config.toml
layers = 16
lr = 0.024
momentum = 0.9
cautious_weight_decay = true
lr_schedule = "wsd"
Rows from block 10, named by matrix and row number. Rows with one number belong to one neuron. Each number is 50 + 12 x the weight over its row's rms, rounded and kept within 0 to 99. All counts start at 0. After the name is the row's rms in percent of the matrix's.
# u: gMLP up (value half) (model.blocks.10.mixer.u.weight, 640x320), inputs 0-159
# v: gMLP up (gate half) (model.blocks.10.mixer.v.weight, 640x320), inputs 0-159
# out: gMLP down (model.blocks.10.mixer.out.weight, 320x640, transposed), outputs 0-159
u.257 111:60 54 57 49 52 59 97 49 31 47 52 42 76 37 37 22 40 31 36 72 24 48 50 48 48 47 41 49 42 48 54 60 78 65 37 50 47 44 64 37 86 30 57 55 64 68 57 75 42 38 35 27 59 46 43 63 51 53 67 59 46 66 41 59 53 61 63 56 33 35 53 48 62 52 49 58 31 24 37 52 54 41 63 60 60 45 53 45 52 72 58 24 56 35 41 41 35 52 47 46 34 47 38 47 49 56 57 78 47 46 55 60 54 59 47 37 55 45 47 37 37 62 71 40 52 45 44 48 53 37 43 48 49 46 45 52 69 48 61 48 52 59 44 35 50 59 44 55 55 49 29 70 68 54 34 83 42 35 76 40
u.258 131:48 60 36 54 37 59 30 47 67 52 44 35 45 50 31 56 50 61 30 56 45 42 74 57 45 38 51 46 41 76 49 61 70 64 50 31 60 46 57 61 40 51 43 46 55 59 28 52 40 62 54 56 45 66 35 44 55 61 49 47 73 53 41 58 33 57 83 67 54 61 47 58 58 41 44 60 29 68 48 43 59 47 57 50 55 44 54 42 54 54 50 55 82 42 51 29 30 51 61 50 52 39 47 42 59 51 56 52 65 49 59 56 54 52 56 43 62 87 42 67 50 62 59 36 59 50 60 48 51 48 63 54 61 53 26 47 68 24 49 62 67 44 74 61 50 44 54 46 76 28 51 45 65 39 48 62 57 63 27 65
u.259 093:46 37 37 32 32 62 43 37 48 44 46 55 34 52 37 63 55 42 37 62 60 39 59 75 50 53 45 72 54 41 66 53 55 54 39 58 57 66 65 70 51 68 63 49 61 46 49 73 48 58 41 56 51 76 34 55 57 58 43 64 49 37 49 45 71 52 57 53 41 51 46 44 42 54 48 42 34 40 28 49 36 47 48 43 48 56 64 65 47 45 59 41 50 66 62 28 45 63 56 57 26 38 61 56 39 47 25 52 59 60 51 58 59 87 57 48 49 26 64 51 45 40 43 44 41 58 38 54 48 54 56 47 72 34 45 49 51 61 68 52 57 43 52 60 52 54 71 31 43 58 70 30 46 39 41 46 51 34 49 57
v.257 106:59 50 44 45 56 86 26 65 61 69 58 55 42 54 56 40 44 50 63 57 58 48 48 78 54 49 41 57 46 69 65 53 42 52 70 47 35 25 41 48 42 67 61 52 25 47 46 67 52 34 20 62 50 39 71 44 67 49 51 24 51 33 67 59 61 66 67 55 73 41 56 59 57 34 60 41 49 39 49 56 29 52 52 68 49 49 30 70 52 51 41 57 41 47 39 29 45 65 53 46 42 67 69 61 60 55 56 58 35 34 63 44 73 25 51 40 43 39 38 44 48 50 71 44 40 43 65 33 52 43 31 43 67 28 54 75 66 54 55 56 55 48 51 52 44 45 50 53 56 49 51 59 42 47 53 61 71 62 53 60
v.258 127:54 59 44 67 35 52 32 36 54 55 40 37 60 64 82 48 69 47 63 52 55 34 52 64 44 61 32 49 35 61 43 69 38 41 70 46 63 39 36 40 47 55 39 68 49 56 60 21 57 45 42 58 73 42 52 23 57 55 61 54 75 71 57 51 62 49 45 63 62 36 56 46 42 67 59 49 36 75 60 40 52 33 65 44 35 50 49 70 55 42 37 49 34 29 55 57 58 44 60 43 75 50 44 48 62 45 52 41 56 73 47 44 63 55 61 54 55 55 51 57 61 69 46 50 57 59 33 68 51 53 57 66 68 31 48 40 50 24 39 51 36 52 40 48 65 62 57 40 43 66 41 43 50 56 32 46 48 60 54 52
v.259 090:62 60 54 54 56 17 26 77 49 61 66 40 68 44 39 37 60 63 68 65 36 49 44 53 47 56 60 53 59 61 61 74 36 58 36 58 71 56 64 39 55 57 40 55 42 33 36 31 59 40 58 61 42 52 47 61 47 57 53 32 49 57 32 31 37 52 51 48 46 34 32 48 65 33 18 29 30 53 54 41 42 64 38 33 64 43 19 51 60 42 51 35 59 44 68 50 53 53 44 54 41 28 46 60 52 50 54 52 50 36 34 30 34 32 76 66 61 51 40 61 69 68 14 60 42 70 38 59 48 63 39 60 45 47 65 42 44 59 66 59 53 81 50 45 57 61 57 45 55 42 56 47 54 32 55 39 23 58 46 46
out.257 103:39 50 40 58 48 51 53 44 58 36 55 65 43 59 45 42 52 64 36 57 38 55 56 43 47 46 58 38 59 41 68 43 51 53 59 38 51 57 58 59 45 64 58 60 45 48 57 69 48 31 60 47 32 19 25 65 55 42 32 74 71 38 60 37 39 36 44 64 38 65 45 33 40 38 51 68 50 58 55 35 47 51 55 26 45 37 54 43 47 54 41 64 35 52 61 67 54 61 29 29 38 52 30 53 42 29 60 81 50 20 48 71 35 59 46 45 35 32 22 52 50 46 64 55 49 34 56 35 33 75 49 61 31 45 49 36 34 62 41 59 44 54 45 52 42 63 67 70 37 73 51 59 51 38 51 42 33 38 60 65
out.258 126:42 55 56 48 28 48 71 66 70 70 57 73 43 33 69 56 46 57 59 65 47 67 62 62 51 54 47 46 45 63 47 57 76 51 50 54 39 50 38 37 45 68 51 58 47 66 37 42 51 35 17 65 64 35 54 80 63 59 40 56 40 45 56 41 42 42 67 55 40 48 61 51 64 60 56 29 29 43 53 57 55 56 49 49 41 37 54 59 42 40 46 46 45 47 45 36 50 43 49 46 72 56 43 35 54 61 48 66 63 51 60 21 35 73 49 47 42 44 54 64 40 47 35 53 46 46 54 60 44 55 52 39 43 58 51 37 56 42 49 58 59 44 32 41 48 71 41 41 51 46 79 56 40 33 48 55 54 48 58 32
out.259 093:50 70 61 39 51 41 46 16 47 47 53 55 54 52 52 53 64 28 51 39 47 32 25 54 51 54 31 50 55 75 52 45 60 33 52 39 67 50 56 57 55 48 56 38 58 59 50 35 54 46 56 23 40 52 56 70 27 35 53 65 61 41 47 64 40 62 39 59 44 50 45 86 42 60 65 45 54 49 54 67 42 41 31 54 36 66 59 68 50 42 44 40 65 51 59 76 71 61 25 39 54 44 62 56 45 49 41 61 47 48 62 48 42 57 50 72 51 70 30 69 49 52 30 61 36 28 45 42 39 49 44 59 41 48 55 34 36 49 63 57 53 57 58 38 37 53 57 57 72 71 59 54 53 36 44 63 47 51 61 54